config.toml
image_size = 24
horizontal_flip = true
rotation_deg = 5
num_classes = 9
learning_rate = 0.0016
beta1 = 0.95
batch_size = 256
epochs = 37.1
lr_schedule = "step"
weight_decay = 0.1
Rows from block 8 of a small image classifier, named by matrix and row number. Rows with one number belong to one channel. Each number is 128 + 24 x the weight over its row's rms, rounded and kept within 0 to 255. All counts start at 0. Numbers have three digits each.
After each channel's rows are labels from the 100 images, of 14848, where the channel reaches its highest value: "strongest on" is what is common among them. Only what is clearly more common there than usual is listed. The data: Sentinel-2 satellite tiles (TerraMesh).
# convs0: first 3x3 conv, stride 2 (model.blocks.8.convs.0.weight, 192x112x3x3, each kernel summed), inputs 0-111
# convs1: second 3x3 conv (model.blocks.8.convs.1.weight, 192x192x3x3, transposed, each kernel summed), outputs 0-191

convs0.45:144129147097095152140180079111117119157163106126146091165111131100129131107090116151133103161116102142121086145158150145135091089118140129136092119106166124163123161143113133130135181148117133134156056113116130111144121105106167137123110150096133120126094149100110162153135097105117141138114124151136142156126093125143151179142161100108
convs1.45:128103130112133107129151095131152157183083126111144097091101132120144137139121092128101143128169131126145101090125087129085126112155136118133127090158138132179137101098122105136185083152115109104129157178146146186120134131090114137129129113190152136110160120135151150079075154109117121124128119125115143110104166075137120114145095132151142159100134128141187121162127140143132100136137137089075169131119129127126121150140129134085089160142176119115109108128136115132129123164167130138082084145130079112104173115130141129120119109120163125114105115120115145103112119111124139135
strongest on: built area

convs0.24:123114121107110156123158135125114141113139104081158077124155131151163125160140083129115128144121115103140100136116163108082117126135112127159124148124119152080103140148189126134148164116091142114117110102125143112136130102175062167113090126112107121183158140121160126113121139107119143135097163136103124130118113101132139064090131105130
convs1.24:110123148136103147077150081141134124145104128110086142118198124078137134142104171106162127100106127132135112104126149100146131136125127152131120122103098142174110079144104146155137154112140128177174167117066135119151119086085149114161130133126124111145129157116130115083102114173119148095133113115126116131116153160130133110102182141170124141129119130198124087132103126156154120138100150121109158140136101161126118115160133123171129115103145101147094156202081145126127141145117131112119129117106108174106117131165131150103123108138085147139135113117141134120120109100127151122
strongest on: built area; main land cover: crops

convs0.77:123079099116149174183069134156173131155122088146146106137122105110119124187142160153158142108123160108080113132107151109179134105136101109134108136144103131130120120139134144101139136149129143135104151128111144103141164152125150117156153152137087127126081092104076089141157120133123124129134127094112111117166106129134089139122155113123
convs1.77:142147105131087179165109165133117142089123169147154146113150123160105117112132186130142130128096109115124150192124166127164129148107176138098153149144116130111134125105145125157232123106145163103145129108105104124122140149149098125117113105129140082088122091164123108140148169101123127131171098098165120121133115105125117140116129125109168144161136124092094069096170163102126106168124108123146129127143132162111078158119142152107125108144137152127126150107125136135175100153160106142107146117143119152114121153131170135143146147168140131111108121135098111132136126114129137132
strongest on: snow or ice; main land cover: snow or ice

convs0.131:084083127147150136135142133156100112137112083157155172120115141122109160134149133131111103163080130120099106123119145141185118118125131130154135099135157149155105112136125109135144100114144152102135124187120108142159164118088086092150157123123137193129134129145097114110104163147138082078119138108158093131147112133130127091122128138090
convs1.131:113118182138120102135137139136099160082111151098131188115118157080125113105147150131103072126131117119159113141163124124131135122136106162165144111125075143138140145163128130132108115119157127129131134091159085170144171133131129185158145154122137113123123131080083117163152132143148096121089114120176160092140176069143155131123113126126121109137133157099132124101179110132095109094151106144135127185138157149129122126183118155122145145084144101100114152115105157120092143101143107133130121166127102091116125139127157153127139124096110159161104125110128127118144117162105121145
strongest on: clouds; main land cover: water

convs0.161:129158098153132120159126084122127145114103136118104120165101099207128113116155086122153141126164113092119093153096174122118084114107099142154135115118111137140127110129190144134106146107118121180131104128123141110163092127158136099113104157143105150157157128117135160073127111133138144132140109128124124127109124173142133072126146109156
convs1.161:142163110084117102137073150109116146147120144150143114141136112143151136127150189109075133139122116149128104131126153114118132138153120105178146112153108128131120080115126133139125110126095167153144118133133130118128134128097139115180117179135155175125126114142142109116107135075152136125152145091121130153132134139139145129097168115130152113154149150109142148140140126132177109106144101157148163097164110131099086134110186158135135155053119131127094080139148135125114134097111113152158158124114105146114137179160151132130107121116037134143129170150091158131137119108154116109
strongest on: built area

convs0.54:135141187121146126143110130117122092078095095137163174128126111140129138127144173160148131155122137136132139133148147129135116104124122151168153115122091164118079116173149129134126107112106124140156125135135146102141109155132126129116072105156134100142122125111094087176153096121105146132121128091093132128141150136101037137110161153108
convs1.54:129154112130113121151157118136115125094145151173103110122126124101143137133119135098172119129128095116158113130114154127100154126154113102132122149165127151126121135089051130134194118137153154112103127131143115135155146106185081144084129153110104112121134107119123150119127134118130124144107130092129122156099122081151132117093145174146106110118091118164179141131136128129136169097124151118094087135048122140109125184084122116118133116117158093119136167147129110134132145111162115103095152113130170169157119108107159146139139112160197106112124123132141160096130140142149165144
strongest on: snow or ice; main land cover: snow or ice

convs0.125:141133096122121117135148092091158163150159102127155154140097104109169118151132108139127102142121089142137155107123097111165074143120082176125117069123127133097134147163144183148103116128124118132118167156112120128137154100098092115099160102135077127113145126143131158135095131127134102143131133131122122140104126169101136183149105139090
convs1.125:099099111102127131118170162121060105141099128123081165146078150137100150119136128136156134194098138088142149117120129102091147139106083111122158106156148115096152100191067123127109114160129170127137136131139139130155124140127141107093108095127132123139161072115108140144108154106152144148154138115105104105113100119095108116124117118161145107164150125148144117116123133126162178120134089125148166153143122152094101123189154144161136135124164122141137113174100141128126140115146140145089157161104128106149144148121178112128123136136126100175150134102117131126128127160116132098
strongest on: built area; crops; main land cover: crops

convs0.169:136127154106097139143099074165141121102149172136106105162088167109121136122121119112126123124143120145122129146119118128144134117167132127125142099093170123090115079155139133083110073121092127114133138120140094123151158107141153140168135093106130132151053127098116136088126157128126158089121127128100149116153146112135184137121119150171
convs1.169:147152120103141114137142171126102092150115109153088165135138134149104091099104095168109100145172091188138114142131094138101144159137113109133149172137115118142066131109144087134140155131070126129121125134171154110122132102126138087130147089092118089129119141133149110167102120131136134108113151078180141155102105133117140137154146125147149105082131131153110142075134153097137156100126125132133129122090134138141089147127133114129152136142128132120145108060140125123091163124137116172109116140174129113119137126138058144138104133135123143119135112156130114161150109123138058105
strongest on: main land cover: trees; flooded vegetation

convs0.109:075157156144127134117120113086150145116132159118140140091118142108126125138111139136187129127123117135110092116114155089148098128129087130165142117143121144121109079170127147112137168090149170143123091088103129114134125113115119140175125115158096118149122133120167139090109129120107162161066132175130120109154125114132093177100162130113
convs1.109:145119132127136105116133142151135073165105110117163118167136120049126135133132113137110131154159173100109105103143144132090107061164149135135121116122201127115118154143124107122137102127120114109142092144171135126113084107110156143098138133125143102139127143134144119118108063165073152126112142099133134120139146078091109138097103143104156096144097120138113140137086118096108098112134142133135135081174082103079105103145171127157151105129157122110113108134153090152134120098148130148119142128131116124120127123108152152112098123130097151139178123139124091157126139112151142092
strongest on: clouds

convs0.71:124117120108110156101095118137117098137113091142144145178142094167147133105180107131106123137109070110146149126127114134109103116155112108106161155087070114140113099165126175138134118086110109113146140144134141108158139157152112123138122103101112124124167130128155097147128101121115141086148126127182119092136174121095133161122161150163
convs1.71:131133082077132167163154102120115080088134118148128145110131146163156164148182139122151141093058114153148110131121155110138109135130144123115118151128123150140150144076104145116099103126113110170173131125157145112155141102129088121105148146111159135121110090116131160072151135136083120157168134087096115146124098120160108105123130128165152156112143162123123143182130142144136140133090171138112108138121112103157157114128130134184127117102101084182140124134143092104088113128106122159194099145122125132117104116149142132136139118119116132135167133140105148140155150124146136113
strongest on: main land cover: trees

convs0.113:112145151127125174130141116095165131085112145115143126131106108147118133130090138147121098116126128143136171115139100101125071125095129155113129104138154122129081118095123104109157121099184140121126133120116139105156099166095137166112104115160137133146134133145059111150124127134145112109065134165119132123143155144174193089101117127127
convs1.113:115132127120136118166167155144137135133124106154146135138145109131139121098128143132081083160160095141144176127123179122150123060116148132126176149152122166123150147173128149137099157101141151177148119109165188110120141099129120159142156129141120142091160111128127084115120166155140132111129138152130136153075138140145111118158137132097127145115102121127143150101152129131143126104173084155130100078125117105147157127171115156120107143138137104051107137127166102120160127130081095120133102077135130083148117154096102137126099136124100121126107118141151099100144096124108117143
strongest on: clouds

convs0.74:154130143126153111113137112134153166118165129108114132136149178108132160142183122154127142125158113113154192134105092118141146143121137102152157122115096082166103121119116099121083106131078106145141133145131082079160151143097112101139144110163119155119124119129091126117146163127124098109097135111116164120083121100130148112145120183115
convs1.74:108124152137125136119116116089157109109139136120102112149110125133158079156116104135136126160141147146126152095133098125118135134107118125139172117102125128117128141150155113172178125183154156104125135111151154164135174146088160118150077149109133134107092101067109066128125147125143120124097115111152175121108133134106164136131101084126099137122115161088111114126119134113110106171127080066149090177136111120146107125119118147118145103166127116130096104155100140110111128114156142102142119109124119129178101112129177128178118158095107169144105162142117129131087105088116112123
strongest on: snow or ice; main land cover: snow or ice

convs0.132:112133070115137144126097156136143149155135102120102188132146144092140116132149130126120099143129124121166123152130141094089151148121189141105150141137092119160095130094146109117133144139098115151135185155126124124140124137112115157120129112143149147100072093114097075152117163170133175184139126110115152170139149123109118104139128133131
convs1.132:130148152211108122137149085177083140064126147110128162140142133103115061128133118125120146150075127128122096137136090175122108106125118163169119097154116129110103100135114166108160124082138152144123127134137138115126117146132147141138155130138117128109154093134137154134129092089168115122137118140130156114179141152151090109115099124123106140147088131096158148122156147127133128128125147064108127114107145139192125147147095123120134136158101137114133150069111149114095105164139106124091149169124121096115093132095148158147136116135111128116108138133105115092132102097106130103
strongest on: snow or ice; main land cover: snow or ice

convs0.89:177113115123103129104103143103116120129123139137130146092144101129128126169130163137122120115085139153130180164156107097135102087133123133150165091114130102122136128170136111107164125147124146121128135161124125076101147117066115120134169165107124153089113088084186111105141133109082129155139121154157151129101131142167105113138147150122
convs1.89:126113121162137109174133133128148154092219125145079137107112174155111144124136136133115078107121139128118126133157135104103183150132078113127119118116142112122141149113152118155068119140089102124138145118107146102142142112114121125105118135108143126161135109143130086083094191119192109098093107144111110157124130125123119103108134110141132106132170116128119137089125107128153085167100142115158091135132134123166140129084108129139140141136134096137181108146155073126141128122119111119134135118115183137122124148180141091153141138128177105148137094147123110124120155111110088124
strongest on: main land cover: bare ground

convs0.96:131163119168138117104140142153113174086129153081132154125136121132112123146170106124143140127174119138119123147117132170117114081112106163131130116146110132095117110116149134119122153152169157111126179146101095108123145113116127154175169068097117143123100073101067125151163142137124140156133142101123105170113131118086111121131116130116
convs1.96:154142096115120112206127115132138137217101132112135078117145158165128096142136092155127109126093115116139139113112157129127142136158111122124140120131137111093164110094146135144132149123099172156148144103133115145187138106146144109138159139135128104122171102157177164134124161086155129123152124129120121135140123115119141137133127136181111147130152142135092180125133131106103149139147119169103178140089157152125123183167106166148117142133142144112130160088154112134126130141097130115126118101137110123135143175124143167147114138090130138130132105099151114173179125090155095113
strongest on: snow or ice; main land cover: snow or ice

convs0.168:072109116057166154117123106103115117083127086106112128158111136115167181094111114151104106161132085140116146086103108147109136149137086137130126150113143157115115132135127155124134135129121110152167114119137124149143120107136111123109124059162076115159096128172148132151121129137127097144124135117177115136101118117106133149151105133152
convs1.168:116130162113130110098165146153104094140111136103140044123127178131166130152149127155158130109128109161164140163125148145101146125119155096142151142130151152169105100125168116172140103133119118150139152121122103135142101168145148118122173165139167097107119079200156124121123130149208055132108139098135114129133133134130148103124109085127159146165089115150124124120108104137143125148139133124112131091155136129100107108128131113099115146155103144116139150116123182122168121108127143143132132136119099129123119147101173133176111131123159128126118111131138148137174135146170120136
strongest on: built area; crops

convs0.53:140114118120133136126098102137159141099103114119131127144156102174176125143110085143133153118143111182129115095103180089147109129115112163139134110083117158122096144097132166116128136099131131078132131107131117114113125108137145120168114115125141106161138126138180143088132113124108143161156125161121187152107117154106073099145112078145
convs1.53:120158093073180103177146172127177149181091111152166117114115168092137119146106082118101149153096138137091121084112155104125161147104045105091108157167121120130138105093149117096136116133146151112147142145158159131118117127139108135102126098123139165099118087146160109114127129144122153151187128158168129125160111109118127143160114128131151093181139123131149145131091103108147128141094143137114132124123125146132106142155131106127115144121113131107119134113094185120128137119123151113137122096147122105174125114141070121120114096114136121160144150087143127133150127144122130114
strongest on: main land cover: trees

convs0.78:142171153096162171125113100153131150127119148156117145140097120177180156107145131132151105093091154117121125128134157123147111156121092119131135128091154148128091154138105120110120110122161102066123166141106111141122101134104140135071152137121071140128083110099090140125123167137115170101164135157122136108127142111117090105132123149131
convs1.78:127128135168110135112155117102165144146173106150121093119105130170108130103165157126122150119088134120102128127124167143148114123154154158108145125126118129112184100148106165142181197146161123106128096110108123108126139118128096072121140138127151089168154098157143105147161168151103109146081135128130168107158141117121113114145102085105150146135138102121121166113102144138095146117078127108123141190102125134117074160092134104138092095151156116163130105127121137137102133137119105100120087109152142134103132132090140115106110110136144110110105077131127084125162115148118129148
strongest on: snow or ice; main land cover: snow or ice

convs0.183:091121095144146115132158080139140097112122140139122109121141123124111128130110193107138130122121159138103107146138144145196058147078104137130092122137148142174125106134096134103121126126106147157114124143125122138116133164123133091140159109124089118122103169122150164098107149180138108134079156122098111129158113149148162143126101137089
convs1.183:144127159119127100096120166127126131143143139106131170136153116116137109082111190126136088131105102113135114103113168132112111124096113117087103133091147152112147188096098136134111110152141139139091128105144156118116097120173110130168131151134149128155132132133126154159108123144139116119159131100099084119148126132122106143133125095133137074132176147106084093110159137097127102175159127105104074144157106161125098088090110123118070125133116121105125090114122130086105129150141086190158126140140159112086101108103133156131098138176145131117107118106114106149113135110165123108
strongest on: clouds; main land cover: water