python train.py --dataset="Sentinel-2 satellite tiles (TerraMesh)" --precondition_frequency=25 --epochs=37.1
Rows from block 5 of a small image classifier, named by matrix and row number. Rows with one number belong to one channel. Each number is 128 + 24 x the weight over its row's rms, rounded and kept within 0 to 255. All counts start at 0. Numbers have three digits each.
After each channel's rows are labels from the 100 images, of 14848, where the channel reaches its highest value: "responds to" is what is common among them. Only what is clearly more common there than usual is listed. The data: Sentinel-2 satellite tiles (TerraMesh). In brackets: how many of the 100.
# convs0: first 3x3 conv (model.blocks.5.convs.0.weight, 112x112x3x3, each kernel summed), inputs 0-111
# convs1: second 3x3 conv (model.blocks.5.convs.1.weight, 112x112x3x3, transposed, each kernel summed), outputs 0-111

convs0.49:148106143104127143163115078110112154145140138137133099140075122159096121148135084170089117124109157091139108152164122155132121093093148120180105148140122115137104160159187164118141128122121132144130159102138136079104109109145122140122093134135152141135122143126140151081100132138133152098101104184076118136125097125158128128130145134165
convs1.49:075143128131116097106146058108131129168121106116154117170125128133161106187155126121115117163118109113100132129169113131155073113154160128110163143186131173114094130089145112127099095113132156123076145140111133157110122159095144084132156112120136127135135115141169122099115113129125111125115169116144144113127152167132137127147111114123
responds to: main land cover: water (28)

convs0.70:130114130128156101134145137150097106127118090104123099118108107117170129137145154134105147120107120149136104134135103114080147108096188101108153114125111102117109158109136175135162111130100103128192138128126126168151125133101176172156157106118099126097128121125140167142095112145057147107130090098101129104093093110134105142129134128154
convs1.70:121131100146138141104093094145117118110131162085146154117122112147118131134157181114125150110136112123109149146158103123177141120142109108092141128110129149125171151148164145102076129124096112130107120179119122072161146151108105104131151146161134087136146125196156136164108113141133123143118132150074154116117082118163148126139114163119
responds to: main land cover: water (42)

convs0.104:161124119177143083082148119136108077084146155134139113108164159116100139134128113107141076135162135092089114117101131125158161148131118143156145146134130159135104110117119108118119122098122111124107144114128108163135102110063119123102111122098109123153116113135133130111156132093125141090077107105145083133120128151153177126135180145090
convs1.104:135107124152148117141107134090136180152122125148135134153154109145078110113150136170167137089160150146130136104094158116146089120121148162151105104125089091120108129136140116136149144169134131133118113102109151102146102076103119114120100146147154136096147070129116152124120128162132116134099139107084141154141163111055144120088106134139
responds to: main land cover: trees (48)

convs0.100:109128137139114133114120132117132129122128114120110103120096134161140159194142120132144097124126103109127067091141127115112110138163093153161108108105096172106087136154124103126112139115110174155159157163108125134146101172142076157094162079098141153142116115105104165117104130135113148147122094101101125134120106132118136135134087138189
convs1.100:127096159128113148132117069090131109161134136112147166114134154172137094073158116125121126151129142113115107156119097130158139112117139143123131128098145097126095120151144116091135123131103101148096077161153107077136165128139117153108120084121193134082129128164102152138101153143123120092136109109109125129116128169094143114111142136084
responds to: main land cover: trees (58); clouds (36)

convs0.79:134098143094149125142106146074088154119134100122106130159149107180128148150122107142131106124109086117135164100119105150176114105093096089129136131131045095097136127088110150128122143137111136121133117131131115098159140151176093179148114175140109131112141147101163144115117136125119140138119136105142157099165142153132127160119111126157
convs1.79:109115137112135101126093110127153114071108092174093140114160131157167120161092110135076132157149092107141121120123092126119126158124144097155124135113137106107100115118140148161102099096121123135100085166122146187166111127139157119129128124132145139143150135151124133108089109082143100106126165131141162106128149126099132082157120105175
responds to: clouds (42)

convs0.60:112171151124103134124128105153150117117073108132131154133108114103126122137123113131105110142111085074128160152092138137168159121124097120127091082165117143088174171130143191103082118108116102098123107139145105118132110092125144130148106120101100131169135117172092158136102110110110096121162090144124107124108139147141111150148153122130
convs1.60:158157129144124173117085158114144092109137103120113106127081098151120135146149108150114127119091111110087148159109140104095120109151119113118062123141159122166092139135126123202132142176141144130101146150118147096115114113161158081119134108136117113108148149154078132120100165149140145151082109115107150113112132144140127154116104110131
responds to: water (67); main land cover: water (59)

convs0.86:160116147133133096113097125085118147127139163142117085158137162176090129182132150148082121123130173116102134111159120108097142103153137111126115168121132114127143133130150115116108107141158134100120168146117145111134058126098116149140113099115150114102124167101090096154071074154148125144130148139121132112142118150137147167121102151122
convs1.86:190147152150170117128156123153156118140159135107123123105117159132124153104127091092089151098142152131141103092108078113082083116121187149118154092103100098125114115108137113128125174157147097117155071161113129137143121136159125138167100138127131157106135137109092146101112141128150158149165136159164121106138127134140125118131130148137
responds to: clouds (71); main land cover: water (48)

convs0.92:146135099126130110113101092076111177131150134117146147150147164086151133100154109132106100104173149127130100144125106111121140138147183157156146136140098120121144136124124102108136121126128119144087129125140079124124118188086103133070150164083095107129129095095140139151134146097126113162105076166114123121131118113142117130152171132139
convs1.92:152090126119112134152076071152137121084141119112119111182126145142149132136098147098172111079149112125112154148165160108118074131154125127138138095135136127112118136154192131120163150120099147128121143130128144099127112118169123133169099116100129123168102126118161148166133119118089125169119114132157101136128118135140133128174130083162
responds to: main land cover: snow or ice (40)

convs0.94:132132143117142115142179133143137128069125128073143148119146108093165154163122121160144131101066093107129110128122136094121127119110098117121112149121082148120150170137111148121123104118074138121143171144101128128100094139141117105112143141130113130140080098096110147113089079119072118124123142134150153133130111174096156155143138101154
convs1.94:157097177121122110109103136170137114152125103176110142142186152125115146115145107126105146122129110140138172132132164132144136128131122107126124155122163110155140162140125121118091130104132095108153104138194135120171181133112119133088102130156154124150163139186121126105143079122172115080106161149127160087107127121141110116126122134112
responds to: main land cover: water (41)

convs0.1:148147101083144127141104062129119129126134133129104105171120106121136130155157150114119174127123127084158151160144133144137101098099132135107133144141095056149099139092167100123133158138179085105150152128103153135148126146109123177134113131119142145095116125113103128147120151145161123127166171162148157139091175122115138141145151129134
convs1.1:071095114102134145122081117087106131121122086184123098102127122136132140155113110141122134151108131135116155143105134121109127128178121113098131115150133107135112144134146150118097114118124108142133149153164121169104174155131187172099137089106109105093109114159150101155133135165117126114196111105106118105149158154106117101126111116094
responds to: main land cover: water (36)

convs0.41:137172091115146139138100132130130163118107105111091125130132161119169102104138147118142127104140142133180157091131117091108121113152139089126145117178171118141113130130134096092121128127112113193127113152146138115119129182146120143120111133122154152182147110131122122144096157128150077102147100061107136144100149129090096095133109107133
convs1.41:132144137126095134115101121130150124122112141147126130117110099130136113130101123121120119114118131114176084125150119142109145166063113140109105097094162133083108137082185121099115110150129079104126123122093115152086116110129126112093124149098112169160151137158112173111116129084165156104137135097105107143091134130178138082143097149135
responds to: water (67); flooded vegetation (28)

convs0.74:104106154156122114089131150146132101125127126129149138142108150142094134132116117134126140171147147124102109097126117169160167111120065127135124120146117127081145075130102126148074146101121149108166166138114144132111127091133205095130149143137122088102134131103087113131138098115151098123111147129096093071126121122125082119105148113135
convs1.74:119165129138179141111158111166103145181137104111136108140096135102116143121134149137151121152180133126167110124148120114175172085139129119054122123124127148114130146130072146128107149125133154152150142134078114088128164101138172141099121113138142110170116132134105139108161107122100130098135116151097134124147109137105097090154155107120
responds to: main land cover: water (36)

convs0.90:122159122134147143129111132076133125113070125123140130131142139101101155151151150129181094106112120116100157107111155104120071064114134079155153112111117151150140110167112125140103135113124126132122115147162093137135144153138130093119093126114119142158108092129154123122169149065088089130131143094148182131158118124162126108136121137132
convs1.90:129121126150122148160129122151102140136114106143135137134121133117143115158121136158159075157114153127168158117112173131161127111100108152119139103099172122130121123165151134082163118159156149101185208166131148137148128139103104100077119106091124142109126135143104127173126106107114096134158164139156119112143158168108146134120119145106
responds to: snow or ice (83); main land cover: snow or ice (62)

convs0.10:130142112135144110141159125106105148131130146080149114103150138117137092123116122156123148118128169113077135095121141139156121156142110168125158136121128110099136157093118135099163133160188119141097127100114127112095096101098156126085109132148050099111151156117167107123110101175140130121109113149178129134178162164117128131127124139127
convs1.10:126098128132135119130053163151112131134099119160152191153123129137127142105165147128096114180138114124092161133123107157137104132135117122168125171095100109138154090151140132184175132148164110138146131169151115104126115106122128093102111120134136156166128132110141083114121151117171124136114144083156149133103135126136155105097116143117
responds to: water (72); main land cover: water (48)

convs0.38:096101113125103122141147100124099105091168119148128140155108097161128125097153131123141099124159105128114125136171123166151112094133104124120052150125122141114128106103131146143149167127138193127102152139146152118130131111139129123093139083100143073115114134112065170137081136131133116136088145134154108129121172128160149161152125133120
convs1.38:111152168098155116125152114161134108109128142115072091126119148103153161115155109105108101129136104122129120120119086170097098162121141078093122119106179129152153119078088119115138113110133106116140101140151081119158093104161129130133180126084154135114147118142105145103133096121122138118107106166093124123134151089151104145119147153150
responds to: main land cover: water (31)

convs0.34:117153131055152172120106125095145132113140140146133147130132094157138155129110179132136141102142079110141112084151110166137164142187124141138124156139150139130110162136169126117144101119104131114106113102138124161116122107130129143128079109152113152114173111116122078151108165115198156121130124095120126158140112091122141120103112151131
convs1.34:094100118124130151103103110144146118123143090135128145071176116128132146120139122161114110138116133115123144110159123094110188119134112101129132118113116127129068135121193149085084133116137134160131120135109092110140135167149099126127159143112150087113132120150104143156113137134124123171080137125141155050138121120108161158139128176137
responds to: main land cover: water (35)

convs0.36:087099116111086104132107103146122166112167100074139126108152099142134118142118137134150137149090121129142149104143117143120144124119110130133117103116165130100124173173158141112122139173170170086130160143111151090108096117116111136118131110102100112113109132166154135162109094151140121129108176116104170162130099121092143096084109161115
convs1.36:121121142121126099161106140119129106101103125168136133105109112139130083157129146110136099133117152131103122136102152155187106127106137087116107121120102133160115122128127146162098158117102104122096090093111130130148185146126115144144102173111127168115086131094147094113136151159120149188132144152160092109118139166107072180143122118133
responds to: water (72); main land cover: water (52); clouds (39)

convs0.98:141111147137124154093103146121115121117108139131116125147136119165116081129128145134147123112133143110153131130127119127181158089116138128156144151135108143094080129130123125160099141101123168169137137124173141145127116133175152137115080130124077103127151095087154076123167100097133106131124145105112086101138158131170124158058107146163
convs1.98:124157135119128107145119122152158110101141129109108148114166075139106117108154162100149115124193107146141148143068101142140132106098115134148130147141124114109123099183099092153099120147119132152152161174177121182125142124133173098116088144136134115113137151114134101161120103132156080122124121109106108142161113102116131134095134149089
responds to: snow or ice (43); main land cover: snow or ice (34)

convs0.16:110159095110160140128150169186142113128116123136123112122162141105098112139095121123110110121104167102144161140097114127114129100127121152133145142093145138148103123144135065142142148097109088126113173151144130126124106124146128153170096121149117179132143104128189116139122156122087184104137087108174145108107072114116126127143128145124
convs1.16:187128159114098097169121112155123093153115113150089098149110104137102159123129109135122102113088144096076145139150148091089117099129161115103112144133160107099149090094132127090145142144116138102137131177139128118145134109135091112164206102137135119113186127102138145120109098125124121118122099115152126111135108153101130131110123109118
responds to: water (71); main land cover: water (32)

convs0.23:161153124172142108114137138116152127159102160058138116121108124129139112154095157099122120105109101081148094142159138187168110138161163116132139111079139146085153113133147137137147090116096121136149134126150140110119141157149091150125088132106090132135085156133141160096115104153178102139162127131106111143135146145120096153145123125130
convs1.23:114099140095124061152122140131127151122106114101158133144145133129133127143129148109179185069163129152134109132109151117120104169162133164103094157148119129119147116122100112128134175096114127137139137121135140156115157129122098140169113125134159093139126114080155119120117153121134122091132071135099130125117125150062099107156176117125
responds to: water (70)

convs0.99:124138092119167134130110108123141087110125094107119113124106098103086146136125139119149115163135099076147086094142142113141166186156104137104165145137085182119093139127130147105098110149124089114129114130156126153142164163138127106148126114088127123109110100183137157138133104082145154144098133164155153148128092112114122143115143132099
convs1.99:086131112144168131108154147150120104098120119097141158123140104119155118127114121112138102127097131115131133158106090140122068098095136148123145100067122094139131121148126139112123165164178154115104118106115111171113105105151111080121083175136158122115101141161093120101148117121161109090109078120145145112148150090109114114144119103142
responds to: snow or ice (44); clouds (40); main land cover: snow or ice (35)

convs0.39:147116122127165095113128097107160117124140118111122132116130124114150102215073170191139163119100120132108139139119133146132138114140150141083098140130147110117122100144139097175144134165157137149082118124154164126119112110142098107127107124121149145107102170106097164113131125169094128119097127118147111116166140118114075120140130132164
convs1.39:139112108136140178104091143077154132151146109127126130111115160123097119167155127164127125145086135127119137166132145096124174112115116154116130136156132109169171163121123161111119158122153130100149149079140090118072096108097103134149159104128116142145149113093150121139113143173126159113123122094113164148097100139148164141140149171112
responds to: snow or ice (51); main land cover: snow or ice (39)

convs0.52:121129146160133122110111132133137150080133161116103159103136155142172152158133140167132130148110107151129098136141148129087125088147168102137126094114136104121152115119152107108131108149140128140166150158163111131083116114125109172074115136161126139151113146107090154133108098117155127071084115105149122160112155149125169074131105150170
convs1.52:156078128121109126134151182116132099134164105131132118128168144149132105107059134142126153104111113124114127095122095117131112128123121078118118139151161122126122121137134076097125115141124140085113157183113129118125103154116081123106139154115149094163115132095184126118125136141131139114094108118147158146135078174158142179127104151108
responds to: water (74); main land cover: water (38); flooded vegetation (30)

convs0.97:130111127128118147118123159123122140093134130147131144161132105103118168124126134148125118090098086078160148114099152113126119128145115134151114142126162101105133116165134102136123132121185156142100126133085164138138157110161102090114137168127128178106132112116099113116115150169127121103214131086121150117133132142077115090112076125140
convs1.97:128101110058122115146079173134133115107140117148134121140176113127114112125122130120140160114139157110118155099098147089116173095109094120131129134136123124102103161149148101138124167111120158121157165163144114126115119139125166144132085110135127074090115124144119103168185145138066132110122161147088137134135134115147144140115102160097
responds to: snow or ice (51); main land cover: snow or ice (42); main land cover: water (39)